{
  "encoder_activation": "gelu",
  "encoder_fused_qkv": false,
  "text_encoder_norm": "layernorm"
}
Rows from block 5 of the text encoder of a small contrastive image-text model, named by matrix and row number. Rows with one number within an expert belong to one neuron, the router's apart. Each number is 128 + 24 x the weight over its row's rms, rounded and kept within 0 to 255. All counts start at 0. After the name is the row's rms in percent of the matrix's.
Before each expert's rows are labels from the 100 texts, of 14848, where the router gives the expert most weight on average: "fires on" is the input token at the peak. Only what is clearly more common there than usual is listed. The data: regions of photos with short descriptions (Visual Genome). In brackets: how many of the 100.
# router: router (text_encoder.blocks.5.mlp.router.weight, 16x128, trained with AdamW), inputs 64-127
# up: expert up (text_encoder.blocks.5.mlp.up, 16x128x128), inputs 64-127
# down: expert down (text_encoder.blocks.5.mlp.down, 16x128x128, transposed), outputs 64-127

# expert 15
fires on: "cow" (58); "is" (29); "calf" (7)
router.15 110 [124 101 103 105 105 148 135 149 105  85 133  93 124 127 138 132 118 122 121 113  90 168 148 152 163 152 150 149 186 158 134 144 152 123 119 154 119 153 139 156 139 150 100 140 103  89 128 125  97 121 162 144 149 156 150 139 159 117 114 125 158 142 152  90]
up.11 092 [157  87 122 151 112 132 119 109 112 150 123 103  81 106 133 103 145 173 133 115 129  98 114 142 143  89 146 107 140 145 139 106 131 152 114  58 109 144 130 111 110 142 133 138 124 126 105 141 122  75 141 111 100 133 146 101 125 160 128 126 169 135  91 101]
down.11 102 [164 130 102 161 129 125 119 103 160 139 127 133 125 109 104 157 123 150 151  96 129 119 145  94 106 138  82 119 119 171 155  98 136 149 142  98 108 111 114 140 151 124 132 144 135 144 140 158 122  91 135 112 129  68 152 104 106  99 106 135 136 128 139 145]
up.12 079 [155 136 143 138 112 133 180 113 137 101 123 109  98 120 150 132 114  92 107 125 158 105 126  76 108 136 126  72 122 109 128 128 158 117 142 148 134  95 124 162 124 102 174 113 166  90 114 169 135  99 149  90 139 120 127 134 132 146 107 113 139  93  86 173]
down.12 086 [121 116 111 131  99 125 143 151 160 149 150 175 121 135 215 126 104 113 160 128 111 159 123 120  98 132 159 105 130 141 117 111 111 134 160 119 151  87 123 109 109  87 118 150 160 149 140  94 120 125 148 158  94 158 115 114 121 170 110 168 112 131  93 141]
up.13 104 [102 125 111 168 127 164 119 153 127 107 165 120 155 152 110 134 129 157 110 131 136 117 142 138 119 116 158 134  98 176 132 134 123  77 116 158 172 140 137 172 158 120  87 126 143 159 136 111 138  75 140 124 122 137 146 152 105 112  90 123 174  99 118 132]
down.13 107 [110  97 128  94 130 100 152 162 134 127 110 152 184 120 113 161 111 146 147 113 131 113  86 122 152 123 183 150 179 130 105 132 125 106 123 160 126 153 132 133 154  87 167 129 148 153 115 117  72 104 154 166  93 139 117 121 114 125 150 118 127 136 101 134]
up.14 103 [114 133 120 133 123 152 158 123 156 152 112 124 135 120 148  77 129  91 122  83 180 129 137 162 116 143 150 114 155 103  99  65 152 124 164 120 176 139  71 105 123 132  66 139 158 135  93 110 160 117 160 118 106 155 148 115 180 136  97  99 146 152  83 125]
down.14 100 [ 72 154 141 104  92  97 155 116 127 134 135 134 133 111 114 157 143  84 175 166  97 103 169 155 131 146 129 127 115 138 136 100 133 167 127 135 114  94  82 125 138 124 124 131 153 153 118  86  80 142 122 176 123 182 145 105 145 144 137 186 132 103 114 102]
up.15 105 [152 148 150 126 111 149 133 126 139 104 139 114 122 129  79 124 154 126  95 107 198 103 116 119 140 152 152 151 142 107 149 134 130 120  98 117 143 116 136  63 148 120 148  65  91 165 135 108 164 108 117 137 107 146 101 178  84 131 158  51 123 139 112 108]
down.15 117 [121 103 119 126 119 103 123 145 187  79 137 127 128 112 101 160 141 115 102 114 133 103  96 190 137 130 151 112 141 154 166 136 165 135 135  92 184 111 103  96 141 125 108 140 129 158 151 146 172 140 120  94 110 103 143 131  84 135 159 114 161  89 101  98]
up.16 079 [112 123 112 127 138 151 127 153 176 122 138 108 152 122 119 132 105 166 139 125  80 101 123 109 136 154 131 127 112 161 124 129 131 140 153 138 100 152 104 105  97 120 170 116 158  81 107 110 137  78 116 105 109 114 149 118 145 172 161  93  87 149 177 145]
down.16 086 [ 95 158 134 120 150 109 117 157 141 152  97 151 119 125  94 116 112 123 139 116 152 153 126 101 111 139  99 122 117 102 139 116  67 103 116 106  81 134 104 156 145 121 143 160 115  91 167 139 150 131  95 111 100 124 148 143 127 150 136 135 156 158 100 127]
up.17 095 [136 140 173 126 139 154 128 109 105  86 151 118 138 131 176 103 116  88 146 131 136 136 170  57 155 118 123 103 121 116 136 131 123 118 141 122 127 128 146 148 154  81  59  83 114 130 107 132 133 141  91 131  91 146 113 145 146 133 156 149 174 134 155 105]
down.17 109 [ 96 121 111 129  95 122 128 134 118 127  80 164 137 156 139  80 142 142 145 112 135 132 121 157 173 133 154 118 121  96 132 161 110 138 138 147  74 110 126 131  75 143 132 158 131 123 113 122 115  79 180 107 131 135 121 120 159 122 140 100 109 116 135 111]
up.18 097 [102 104 131 120 150 140  70 119  93 162 114 104 111 103 112 177 113 155 131 113 162 130 123 176 105  94 116 121 134 134 122 104  88 134 120 149  88 161 112  94 115 103 127  92 174 188 131 125 146  98 178 150 164 142 129 118 134 144 112 129 116  78 130 132]
down.18 099 [135 151 182 111 131 138 131  95  92 105 118 148 116 136 134 169 115 171 121 108 126  93 145 102 127 139 138  63 136  99 117 111 130 159 118 133 124  99 149 126 172 121 152 109 159 114 145 146 130 162 125 135 149 143 114 105 146 105 107 132 153 119 114 154]
up.19 091 [138 111 136 104 108 142 127 211 121 105  63 191 100 122 107 111 158 126 138 156 120 131 159 111 131 129 170 115 157 109  89 110 168 107 129 155 154 133  69 139 135 132 182 118 123 127 135 133 121 116 119 115 131 129 116  94 130 125 129 150 128 121  91 136]
down.19 093 [107  99 107 152 151 146 139  84 129 110 144 103  98 150 134 154 107  71 157 140 118 105 136 178 148 120 106 181 107 158 127  92 118 133 109 154 132 154 120 127 119 122 142 130 156 125 111  79 133 123 101 142 146  99 131  90 144 125 105 122 203 125 138 129]
up.20 103 [104 152  75 139 122 158 133 146 144 125  98 119 111 130 106 117 104 137 134 135 110  90 136 112 172 113 161 102 142 159 144 128 167 118 109 105 134 160 148  86 177 125  77 156 122 133 142 131 127 106 158 112 133 119 164  92 137 160 119 111 120 120 141 114]
down.20 096 [106 156 122  73 159  95 173 175 123 174 162 127 158 154 172 139 117 129 107 114 139 137 116  88  84 103 146 163  92  84 124 143  96 108 121 158 121 104 105  99 120 120 135 150 150 124 142 124 137 121  96 118 103 120 123 131 125  93 177 144 118 115 111 116]
up.21 112 [139 145 157  84 123  99 103 134 151 115 119 161 157 126  99 144 109 129 137 156 118 149 136 156 109 163 117 114 138 158  87 108 125 150 138 127 114 136 112 154 130 120 151 119 125 177 144 151 161 108 106 133 119 101 122 147 136 122 136 144 117 135 110 137]
down.21 094 [106 152 103 124 182 146 136 147 144 152 101 133  97 123 142 139 104 161  91 108 114  80 129 159 153 126 116 103 129 128 110 143  80 184 142 129 139 152  65 138 156  77 127  85 154 124 134 147 141 141 106 133 153 123 112  90  96 119 114 129 126 133 164 154]
up.22 098 [148 148 163 155 121 134 123  93 150 135 126 182 102 131 155 113  92 114 118 108 119 135  91 128 139 165 122 167 128 116 147  99  93  93 154 141 103 106 111 148 113 106 107 123 154 116 109 118  56 120 135  64 162 138  85 138 166 152 123  95 129 119 126 116]
down.22 092 [115 137 140 111  95 116 110  58 153 131 144 118 148 120 109 100 135 168 179 130 119 106 141  86 119 157 120 147 106 135 178 143 138  99 129 114 169 116 144 132 137 110 113 152 139 148 126 139  99 144 103 157 128 183 151 149 142  92 109 148 136  75 105  99]

# expert 2
fires on: "jeans" (38); "pants" (35); "player" (18)
router.2 113 [ 76 129 115 124 129 159 156 126 107 105  96 133 143 160 154 145 159 155 130 119 108 104 171 145 170 134 146 175 137 172 127 143 148 157 151 167 160 143 128 170 112 158 134 160 103 120 146 125 131 138 149 166 149 173 136 149 143  96 109 153 168 106 162 137]
up.11 085 [101 143 127 159 107 124  83 104 153 168 113 140  91 103 155 112 124 157  81 111 143 122 143 122 127 169 127 103 133 124 129 126 117 151 133  71 100 144 124 125 161  94 131 157  86 100 135 112 130 136 116 150 107  79 140 137 117 130 123 110 177 100  84  85]
down.11 097 [215 143 119 110 139 107 131 133 113 101 137 163 135 148 117 148 130 151 141 124  89 139 109 143 141 129 151  89 131 130 101 125 169 149 145 173 124 136  99 112 154 131 101 174 127 131 155 146 113 109 141 122  99 141 139 141  99 102  91  74 123 131 131 135]
up.12 116 [140 107 159 140 142 122 109  98 114 108 118 119 101 150 157 131 134 114  78  87  70 131 135 123 126  98 123  78  84 125 128 126 144 142 147 148 159 162  87 187 130 132 114 126 122 108 125 126 140 130 127 134 129 141 141 162 149 113 128  76 101 144 121 125]
down.12 117 [ 92 114 106 172 138 125 112 148 127 143 132 158  79 100 106 123 108 122 110 136 129 116 116 148 113 170 147 151  81 165 174  97 125 148 118 122 145 147 111 124 129 104 112 155 132 145 103 136 101 145  70  97 126 114 141 124 138 113 146  91 133 105 118 130]
up.13 094 [119 158 117 112 132 128 141 184 115 134 168  98 130 107 100 112 111 142 128  99 170 130 130 172 105  96 113 105 116 139  88  85 148  89 126  91 144 121 119 133 130 147 163  97 141 154 151 121 159 103 123 140 118  99 121 131 124  95 135 143 110 164 114 126]
down.13 095 [116 136 136 126 125 132 103 161 101  70 116 192 100 135  97 139  96 108 140  97 123 107  99 126 129 151 104 158 166 134 120 140 135 100 116 135 163 112 140 153 157 115 154 107 105  82 144 132 143 159 127 148  96 112 142 138 109 148 115  96 130 149 128 169]
up.14 101 [141 110 154 121 132 150 122 141 128  78 152 137 111 185 168 118 151 104  97 155 131  89 111 112 148 154 178 133 122  88 129  84 166 119 153 125 136 142 139 147 141 168 151 109 110 177 123 113 133 151  97 172 116 163  96 154 114 123 135 120 113 145 107 111]
down.14 103 [127 119 141 174 156 141 141  86  94  95 148  99 129 151 187  97 145 106 142 150 136 143 102 124 149 158  92 103 140 127 159 160  97 133 176  98 139 118 134 114 134 109 108 145 131 145 125 133 121 142  68 109 163 135 134 152 135 127 106 110 150 102 151  96]
up.15 099 [143 117  89 154 161 146 107 139 114 146 130 135 116  82 112 135 130 122 114 121 166  68 157 139 121 140 132  99 111 164 150 182 124 107 127 124 163 144 101 134 121  81 147 102  92  94  84  91 106 101 145 147 124 164 171 130 145 126 135 138 121 128 107 130]
down.15 094 [112 103 192 158 151  84 146 137 144 100 146 118 137 166 107 160 114 143 152 128 123  95 166 142 141  83 115 109 121 106 133  94 133 133 126 180 124 121 149 160 144  92 129 170 142 177 160 152 103  86 127 121 102 126 136 104  89 154 135 114 135 125 133 145]
up.16 096 [103 133 156 167 146 159 111 145 108 112 139 101 173 149 152 146 139  85 130 140 139 131 152 126 134 147 161 114 112 135 154  88 114 125 128  92 128 134 138 124  92 160 122 130 135 137 127 105 119 131  62 144 161 139  98 178 101  89 103 109  87 151 171 130]
down.16 097 [152  94 166 161  93 129 123  98 108 123 102 138 114 132 118 115  91 125  88 135 175 117 154  61 140 139 153 149 152 145 138 103  76 151 126 100  85 138 128 145 127 145  99 148  74 152 170  98 102 104 146 128 129 130 145 160 117 134 110 143 131 143 118 176]
up.17 092 [ 94 130 167 164 133 137 142 137 142  95 114 160 147 160 124 119 128 106  96 150 103 108 119 114 144 104 117 118 133 122 128 132 143 170 192 129 153  91 107  95 105 175 153 111  96 113  69 101 136  99  62 112 179 169 166 126 108 122 138  98 118 106 154 114]
down.17 099 [116 140  74 146 151 101 141 111  81 136  99 194 148 111 100 138 127 169 147 146  83 157 128 131 111 146 145  96 118 160 130 123 139 159 122 133 175 137 104  74 139 128 105 148 104 161  92 130 153 116 125 149 133 128 155 159 126 127  86 149  90 120 128 126]
up.18 099 [156 148 111 134 119 158 139 144 105 108 146 147 152 149  79 134  96 168  81  99 113 115 124 146 117 143 186 121 134 112 137 152 152  91 150 113 146 117 152 104  85 152 116  81 107 101  94 174 113  82 137  91  94 111 112 131 158 113  93  97 171 103  95 153]
down.18 112 [154 106 129 124 148 125 119 131 151 114 164 125 151 122 163 115 124 142 139 151 160 115 135 147 127 120 169 143 125 160 160 110 125  96 147 194 121 117 129 135 100 150 113  68 159 119  88 131  87 144 137 121 129 138 156  88 116  57 157 147 117  92 124 146]
up.19 077 [132 141 134 123 144 163 163 160 110 130 162 161 111  84 111 104 195  91 132 132 117 126 133 135 152 134 137  81 110 131 149 106 145 114  95 116 122 149 117 107 121 127 149 123 137 118 130  72 150 108 144 143  99 134 125 126 114 115 142 108 145 151 150 138]
down.19 082 [178 121 124  96 127 156 107 166  67  97 119  74 108 152 175 144 115 120 119 121 111 120 122 187 151 139 142 145 153 140 110 123 172 159 104 103 119 117 116 130 124 147  89 150 152 162 108 148 122 127 163 115 141 108 128 116 104  90 109 128 144 107 146 108]
up.20 104 [157 116 142 141 129 117 154 148 110 159 136 123  97 149 141 134 108  92 125 116 133 110 134  80  95 157 164 125 144  96 134 164 154 143 191 104  86 143  86 137 147 133  69 119 136 147  94 101 167 117 133 103 130 110 135 158  99  67 118 162 145 119 120 112]
down.20 115 [158 136 122 128 153 140 130 100 151  91 118 165 132 150  85 134 142 106 174 134 132 116 136  91 126 153 107 132 100 113 110 129  82 138  74 114 118 130 103 143 145  94 136  92 123 132 153 103 159 173 106 171 118 133 173 148 157 117 135  95 146 112 105 114]
up.21 098 [116 121 115 127 118 188 139  96 101 118 135  99  92  97 107 161 140 113 102 106 115 111 118 134 153 109 115 135 121 113 143 208 117 135  98 109 171 115 152 145  93  93  98 140 131  86 148 124 153 132 114 111 162 112 150 168 135 141 145 142 146 142 146 113]
down.21 091 [112 139 113 120 140  79 158 130 101 120 162 140 116 117 100 172  92  99 128  88 116 132 117 170 149 106 168 140 133 132 130  96 116 102 101 101 107 179  97 151 159 146 105 119 116 113 141 147 155 141  44 123 133 172 161 140 101 152 138 121 107 138 140 137]
up.22 090 [149 114 155 148 118 105 128 124 105 189 170 167 147  74 141 106 136 131  96 163 143 152 150 121 114 137 117 116 145 100 111 108 128 131 108 136 146 178 118 119 135 121 111 125 116 161 135  85  97 103 137 162 138 154 148 113 174 138 147 127  92 106 111  92]
down.22 094 [163 168 106 125  92 128 128 147 157 136 110 113 141 116 131 128  96 129 131 143 106 129 139 116 114 107 108 120 122 133 128 143 149  88 134 140 163 102 126 161 139 129 123 142 118 173 136 122 148 146 152 109 117  92 119 112 138 177 146 150 133  84 162 127]

# expert 12
fires on: "on" (38); "and" (21)
router.12 090 [133 116 104 120 121 143 116 120 109  85  93  95 108 150 159 155 133 155 148 105  93 139 177 160 151 150 165 156 138 153 110 149 149 146 117 148 107 138 146 156 140 136 134 152  89 103 148 128  96 139 153 152 149 108 133 136 165 137 125 144 132 142 144 141]
up.0 105 [141 141 160 131 134 141 142  89  91 133 106 129 117 173 116 157  79  93 126 123 110 118 133 119 126  98 132 123 124 123 143 173 121 140 107 121  95  98 161  99 157  67 138 148 117  58 159 133 151 101 115  80 150 140 108 149 116 124 134 156  81  99 103 115]
down.0 103 [134 124 151 128 151 123 117 105 167  70 128 126 147 140 103 103 133  96 148 144 136 123 139 113 115 150 123 119 118 146  96  78 178  66 108 122 120 126 122 175 151 121  88 128 128 160 154 131 109 151 108 167 156  93 167  89 120 132 128 138  92 175 103  96]
up.1 109 [126  96 177 183 126 116  97 145 121 150 114  92 140 139 125 139 145 135 111 139 142  84 104 109 111 141 102 168 124 110 159 134 142 160 130 125 129 121 116 108 121 140 109 162 121 140 134 120 151 152  94 122 142 100 116 141 110 140  96 165 122 124 104  83]
down.1 108 [114 144 159 140 114 107 122 139 115 129  87 130 145 129 207 106 137 111 152 101 113 126 103 114 121 137  87 128 150  90 132  97 143  99 124 116 129 165 174 133 144 124 141  82  94 159 103 137 109 123 113 112  88 155 130 141 133 111 153 148  99 143 146 122]
up.2 096 [104 124  89 120 182 120 129 106 120  75 133 111 131  88  82 113 140 136 113 122 185 105 131 108 133  96 118 139  96 108 144 113 139 142 111 150 144 128  97 128 109 173 115 122 111 141  94 124 137 121 110 134 144 114 114 172 131 128 111 112 175 128 169 153]
down.2 100 [127 104  95  95 119  75  85 109 140 154 152 134 126 156 102 136 134 140 125 129 136 133  89 141  96  93 139 145 147 119 137 113 154 154 139 140 184 151 134 130 154 164 115 164  90 117 144 129 184 141 113  90 127 143 136 136 134 124 167 135 135  99 174 134]
up.3 111 [129 138 138 152  91 148 152 107  90 123 121 165 184 124 115 117 151 103 138  97  82 156 128 132 109 140 111  87 115 116 115 169 123 103  95 120 142 109 124 106  94 128 143 158 160 123 115 113  87 168 108 127 169 132 115 124 161  84 100  77  89 144 156  98]
down.3 097 [150 123 129 133 131 145 174 132 150 109 165 114 121 106 102 145  91 144 151 112 127 161 176 129 145 106 157 151 156 109 121 142  73 126 134 147 115 164  75 143 131  96 117 171 133 136 133 117 114 134 120 158 140 123 154 116 117 196 119 124 108 132 130 142]
up.4 106 [116 116 141 168 135 104 137 123 116 132 144 113  94 135 109 131 109 132 150  95 142 102 126  90  94 141 128 119 141  92 125 109  89  88 138 140 105 123 143 126 136 134 123 117 119 149 124 192 126 167 125 171 149 117 177 115 110  90  99 122 151 102 135 128]
down.4 096 [120 177 134 123  72  95 111  99 103 127 120 138 129 117 111 130 156  74  83 131 169 156 126 133 152 106 147  82 131 151 189 120 146 128  97 140 111 110 127 134 127 124 118 156 103 129  94 140 139 131 156 126  85 120 132 162 122 141 154  94 155 115 147 130]
up.5 097 [163 132 155 153 125 145 109  84 123 126 122 147 133  97 132 135  98 121  96 120 128 130 134  97 140 121 114 168  88  84 150 110  87 125 139 139 134  97 120 124 147 130 146 127 193 127 163 120 163 154 125 137 133 145 118 126 104 127 167 104 119  99 111 142]
down.5 102 [100 143 151 152 134 132 138 121 133 108 132  79 117 114  99 164 169 152 147 116  96 137 162 127 118 151  65 116 132 152 155 137  78 134 110 138 172 164 126 112 129  85 107 133  66 132 146 113 130 112 171 126 107 143 151 139  94 122 155 123 129  84 116 104]
up.6 103 [117 137 135 138 159 113 170 110 135 154 138 120  94  99 145  76 142 146 164 211 128 112 152 138 121  90 150 126  87 124 114 113 132 135  97 140 158 134 126 155 140 150  97 110 104 131 122 142 141 127 109 101 123 125 152 125 154 123  73  94 123 118  95 123]
down.6 106 [173 108  98 168 179 122 116 149 122 116 118 151 153  72 120 138 123 110 145 139 123 139 127 126 115 103 107 176 130 109 131 149 122 109 160 123 174 127  91 156 144 144 138 174 150 143 134 133 150 139 104 146 129 115 175 102  98 134 118 171 134 131 178 126]
up.7 100 [130 102 133 152  98 185 167 143 128 115 109 131 141 100 145 153 145 140 150 137 115 138 146 102 107 166 126 148 108  98 151 131 141 135 105 101 110 146 121 101 120 143 102 144 109 101 172 116 173 152  89 118 134 145 149 128 112 138 117 167  92 156 107 131]
down.7 103 [151  81 127 141 122 115 149 135 118 124 146  92 128  69 125  97 137 125 168 129 136 147 112 219  95 128 117  98 155 109 130 115  80 142 110 123  99  87 151 127  92 169 154 134  80 124 111 146 136 121 161 131 127 114 109 138 135 175 141 133 143 126 151 121]
up.8 117 [147 157  86 127 116 132 122 180 146  92 161 120 157 119 104 120 112 150 111  87 141 112 150 161 106 106 135 153  75  99 119 108 135 136 142  99 118 108 176 122 147 151 129 137 109  79 150 143 136 123 123 101 168 119 137 152 144 127 130 163 183 129 112 135]
down.8 106 [126 151 137 147 117 107 143 151  95 129 148 136 126 155 104 142 138 146 161 161 173 136 120 169 167 128  78 130 126 135  63  92  98  93 160 144 159 114 140 125  79 164 105  97 110 123 119 118 127  85  96 149 144 110 137 172 104 155 172 109 148 133 123 131]
up.9 091 [ 71 134 119 148 141 169 134 129 136 149 136 124 126 144 101 125 112 122 147 107  96 121 134 108 127 113 113 120 110 124 117 114 143 106 143 135 102 170 171 114  93 126  75  64 140 101 133 157 148  84 114 138 100 116 105 102  99 151 142 174 117 185 158  74]
down.9 093 [131 151 132 156 120  76 100 139 146 122 147 111 149 159  97 115 130 158 146 143  91  93 107 150  84 138 122  78 153 126 152 140  84 123 140 124 130  83 140 152 140 136  95 146  97 116 129 111 111 111 113 140 117 107 133 160 163 127 132 116  96 106 135 117]
up.10 095 [135 110 151 157 119 133 131 143 169 168 108 126 128 142 102 128 125 154  95  92 145 102 150 124 130 110 117  83  93 130  95 115 138  49 140 121 145 147  85 107  98 121 141  72 172 134 144  91 132 129 146 140 181 137 144 131 110 146  82 119 127 134 160 142]
down.10 098 [136  76 105  94 124 159 113 146 137 128 125 151 115 165 156 151 130 120  63 128 138 147 107 114 127 111 148 155 102 122 174 149 104 169 136 148 124  93 115 131 133 179 175 140 161 127 145 105 129 103  82 130 105 118 108 117 114 146 123 148 128 130 164 112]
up.11 108 [119 124 119 128 143 122 100 144 133  95 138 117 130 136 107 120 108 125 126  97 136 141  54 113 125 124 143 195 125 141 123 155 138 115 107 147 154 105 123 143  65  82 126 123 137 172 121 114 124 151 123 129 103 127 135 121 157 133 111 166 125  98 144 149]
down.11 092 [132 155 153  47 139 165 135  71 180 167  78 138 122 166 163 126 154 120 124 117 117 123 120 151 139 109 142 132 152  92 122 118 132 116 137 100 140 119 104 145 127 174 116 113 104  97 100 120 126 199  79 144 134 153 142 123 141 175 109 104 138 118 111 137]

# expert 6
fires on: "sheep" (72); "duck" (9)
router.6 125 [120  99  92 125 109 130 140 106  91  84 129 113  88 150 136 146 156 125 154 123 118 112 157 163 135 157  91 129 142  98 140 132 117 118 120 161 156 125 168 169 155  65 147 140 111 176 124 130 123 154 161 150 181 129  96 145 143 115 154 151 124 107 119 172]
up.11 087 [ 96 112 127 169 143 131 130 129 106 119 160 137 159  73 176  85 127 160 150 168 118 123  96 120 146 122 152 132 121 141 130 102 120  79 135  81 126 156 101 134 150 131 127  92 109 104 150 115 143 111 121 135  88 140 134 118  90 153 129 105 179 131 115  87]
down.11 081 [140 126 126 107 104 140 101 123 175 146 149 124 151 102 162 157 105 175 146 119 112 142 138 117 145 136 122 130 107 119 119 136 107 134 134 148 123 122  86 123 111 187 147 129 146 115 120 132 116 107 118 135 115 149  99 120 165 117 125 106  88 125 135 130]
up.12 116 [148 117 125 159 100 162 115 122 133 129 124 139 130 130  73 139 165 146 106 134 128 181 118 134 128 115 102 118 149  88 142 144 109 128 133 153 138 136 138 113 105 119 118 153 110 185 186 153 121 107 123 144 122 144 130 120 129  95 134 123 125 112  61 152]
down.12 115 [128 108  92 157 131 123 132 141 106 142 149 110 127 117 151 114 109 155 108 131 126 112 128 115 100 183 193 134 141 142 125  97  92 118 156 135 102 127  97 111 129 121 122 142 115 130 118  95 118 106 148 136 135 124 167 176  88 130 141 128 165 118 153 110]
up.13 111 [120 107 104 114  90 155  97  92 128 115  55 113 150 139 107 117  89 162  99  89 128 105 129 138 119 130 148 120 135 135 114 106  92 134 102  93 152 148 125 145  77 109 124 135 118 183 117 110 130 136 163 145 155 124 116  78 105 120 152 109 116 147 135 177]
down.13 122 [148 117  96 124 191 135 135 112 106 131 160 106 100 155  81 179 163 141  58 117 143 120 129 158 136 109 129 142 108 126 109 127  96 111 121 121 159 136 146 115 119 130 107 125 122 102 161 120 119 151 168 107 137 126  83 113 146 103 121 141 124 137 130 126]
up.14 090 [ 86 144 134 124 124 178 142 109 116 148 129 100 157 112 126 110 113 123 143 182 169 128  97 157 104  96 119 151 126 143 162 119 120 110 153 124 135 139  93  78 122 131 108  94 128 139 120 111 119 141 133 120  96 147 117 123 116 146 136 118 112 153 103 124]
down.14 092 [200 130 112 141 138 121 126 115 134  96 110 107 124 167 137 158 144 128 105 130 107 137 140 133 170 162 144 115  84 105 130 143 103 144 149 138 145 121 108 114 146 123 144 175 154 132 149 142 129 107 107 154 114 101 144 140 142 133 125 173 152 151 105 134]
up.15 107 [117 122 126 151 147 100 144 106 104  86 164 129 114  86 130 135 123 124 114 182 161  97 131 142  95 124 131 171 151  92 118 131 130  98 131 108 141 121 101  85 176  81 132  90  98 137  92 121 170 155 103 129 139 105 124 152 113 145 115 122 125 115 104 157]
down.15 103 [114 153 149 158  72 131 117 128 116  97 120 107 171 100  64 141  93 157 142 179 130  85 152 125 146 114 135 152 165 141 144 146 156 120 137 134 141 147 149  85 138 105 158 138 133 135 103 133  83 121 147 117 150 115 123 140 135 140 126 153 136 120  80  92]
up.16 102 [166 150 128 154 138  78 123 124 157 154  97 134 117 102 149  75  61 112 124 145 134 138 143 182 103  94 140 104 129 111 123 117 101 143 152 158 105  97 140 145 142 115 131 151 132 100 123 142 122 148 143 132 152 129 134 156 124 123 115 116 112 130 117 112]
down.16 101 [142 140 126  92 105 141  82 122 150 166  89 111  98 127 117 140 179 110  94 135 127 137 137 146 118 126  75 187  97 115 168 165 140 117  91 133 154 107 139 164 144 137 159 118 102 132 157 104 116 125 135  95 153 141 123 156 126 135 111 122  49 109 156 105]
up.17 089 [120 150 117 102 127 108 106 106 152 142 131 160  81 133 119  88 110 133 106  91 114 146 139 123 134 133 172 138 148 103 127 152 136 132 175 121  95 129 126 118 125  86 117 150 138 144 161 134  93  78 127 144 109  99 106 129  98 125 159 152 113 114 120  94]
down.17 094 [145 108 167 101 122 117  99  72 118 138 151 143 123  77 138 119 159 137 125 154 133 149 152 151 167 170 103 124 139 107 160 155 122 117 150 155  93 145 126 107 155 120 148 143 105 145 104 116 149 160 131 151 173 159 131 120 109 128 140  97 168 134 117 124]
up.18 097 [111 122 138 100 124 129 112 126 126  85 168  97 157 122 120 119 156  54 124 136 115 106 129 131 129  74 118 122 101 126 151 116 157 146 120  89 108 106 139 106 121 180 187  99 101 154 125 149 107  93 104 105 137 170  97 145  81 124 167 117 110 110 115 107]
down.18 101 [170 120 119 108 117 138  98  82 165 124 134 120 130 134 118 169 117 106 121 102  85 137 120 106  86 124 110 108 118 121 113 161 133 107 132 110 120 114 130 164 151 119 120 158 156 116 166 130 133 107 168 102 114 134 128 118 124 123 140 110 128  80 133 201]
up.19 101 [108 132 167 111  90 161 119  91 119 148 122 109 117 119  94 113 130 128 138 110 150 120 131 110 132 145 121  80 126 106 157 121 147 145 141 110 128 115 101  95 132 140 141 139 170  98 146 146 149 168 143 132  80 145 114 175 121 125 117 145 124 136  95 151]
down.19 105 [146 135  80 104 182 107  81 151 158 127 128 147 141 176 104  98 132 158 104 128 124 158  99 142 112  78 154 115 137 132 141  89 174 168 132 129 126 117 147 116 141 119 109 154 142 119 113 155 139 113  95 123 134 115 159 115 118 137 128 123 107 150 107 148]
up.20 092 [124 110  93 128 158 125 142 142 130 148 174 113 118 117 158 118  75  94 159 150  92 179 131 146  85 136 138 155 139 123 106 111 103  68 142 102 109 149 135 103  96 117 142 135 182 162 114 142 170 122 150 141  89 131 129 188 117  96  97 142 109 137 116 110]
down.20 105 [114 134 124 139 107 136 110  87 129 147 110 162 122 101 155 125 110 110 101 102 160 140 101 107 106 129 157 117 144 116 129 133 137 138 172 131 147 162  96 150 153 139 108 147 112 142 149 133 125 124 119 114 123 150 115 126 147 145 152 146  94  95  74 127]
up.21 104 [136 126 110 122 170 113 136 142 113 125 142 130  98 134 107 105  85  73 127 143 124  98 139 131 177 138  94 118 167 127 189 108 135 165 146 132 175 126 127 123 129  83 171 135 111 132 102  91 128 157 120 132 111 136  95 140  75 149  89 128  89 125  91 107]
down.21 085 [106 149 115 137 128 102 101  96 131  85 140 119 132  90 153 174 136 169 118 152 118 167 115 113 118 150  98 186 154 153 123 171 112 116 130 103 113 115 135 141 161 109  80 122 115 107  79 107 166 108  95 152 130 138 113 137 146 102 109 137 115 144 128 120]
up.22 095 [ 96 107 128 171 144 154 152 121 120 166 122 104 106 120  99 138 128 142 120 116 149 131 140  76  67 160  91  87 125 100 149 168 147 148 109 146 147  99 162 126 131 123 120 119 121 165 142 135 152 118 146 108 136  68 132  92  90  91 114 108 130 138 117 106]
down.22 095 [119 129 133 120 142 114 128 190 148 143 131 143 168 143 102 109 109 133 114 150 130 111 110 108 132 164 129 122 125 148 127 174 163 111 154 132  84 149 151 114  74 131  90 173 117 116 135 167 113  92 150 125 139 137 118 101 138 137 131 138 123 131 133 160]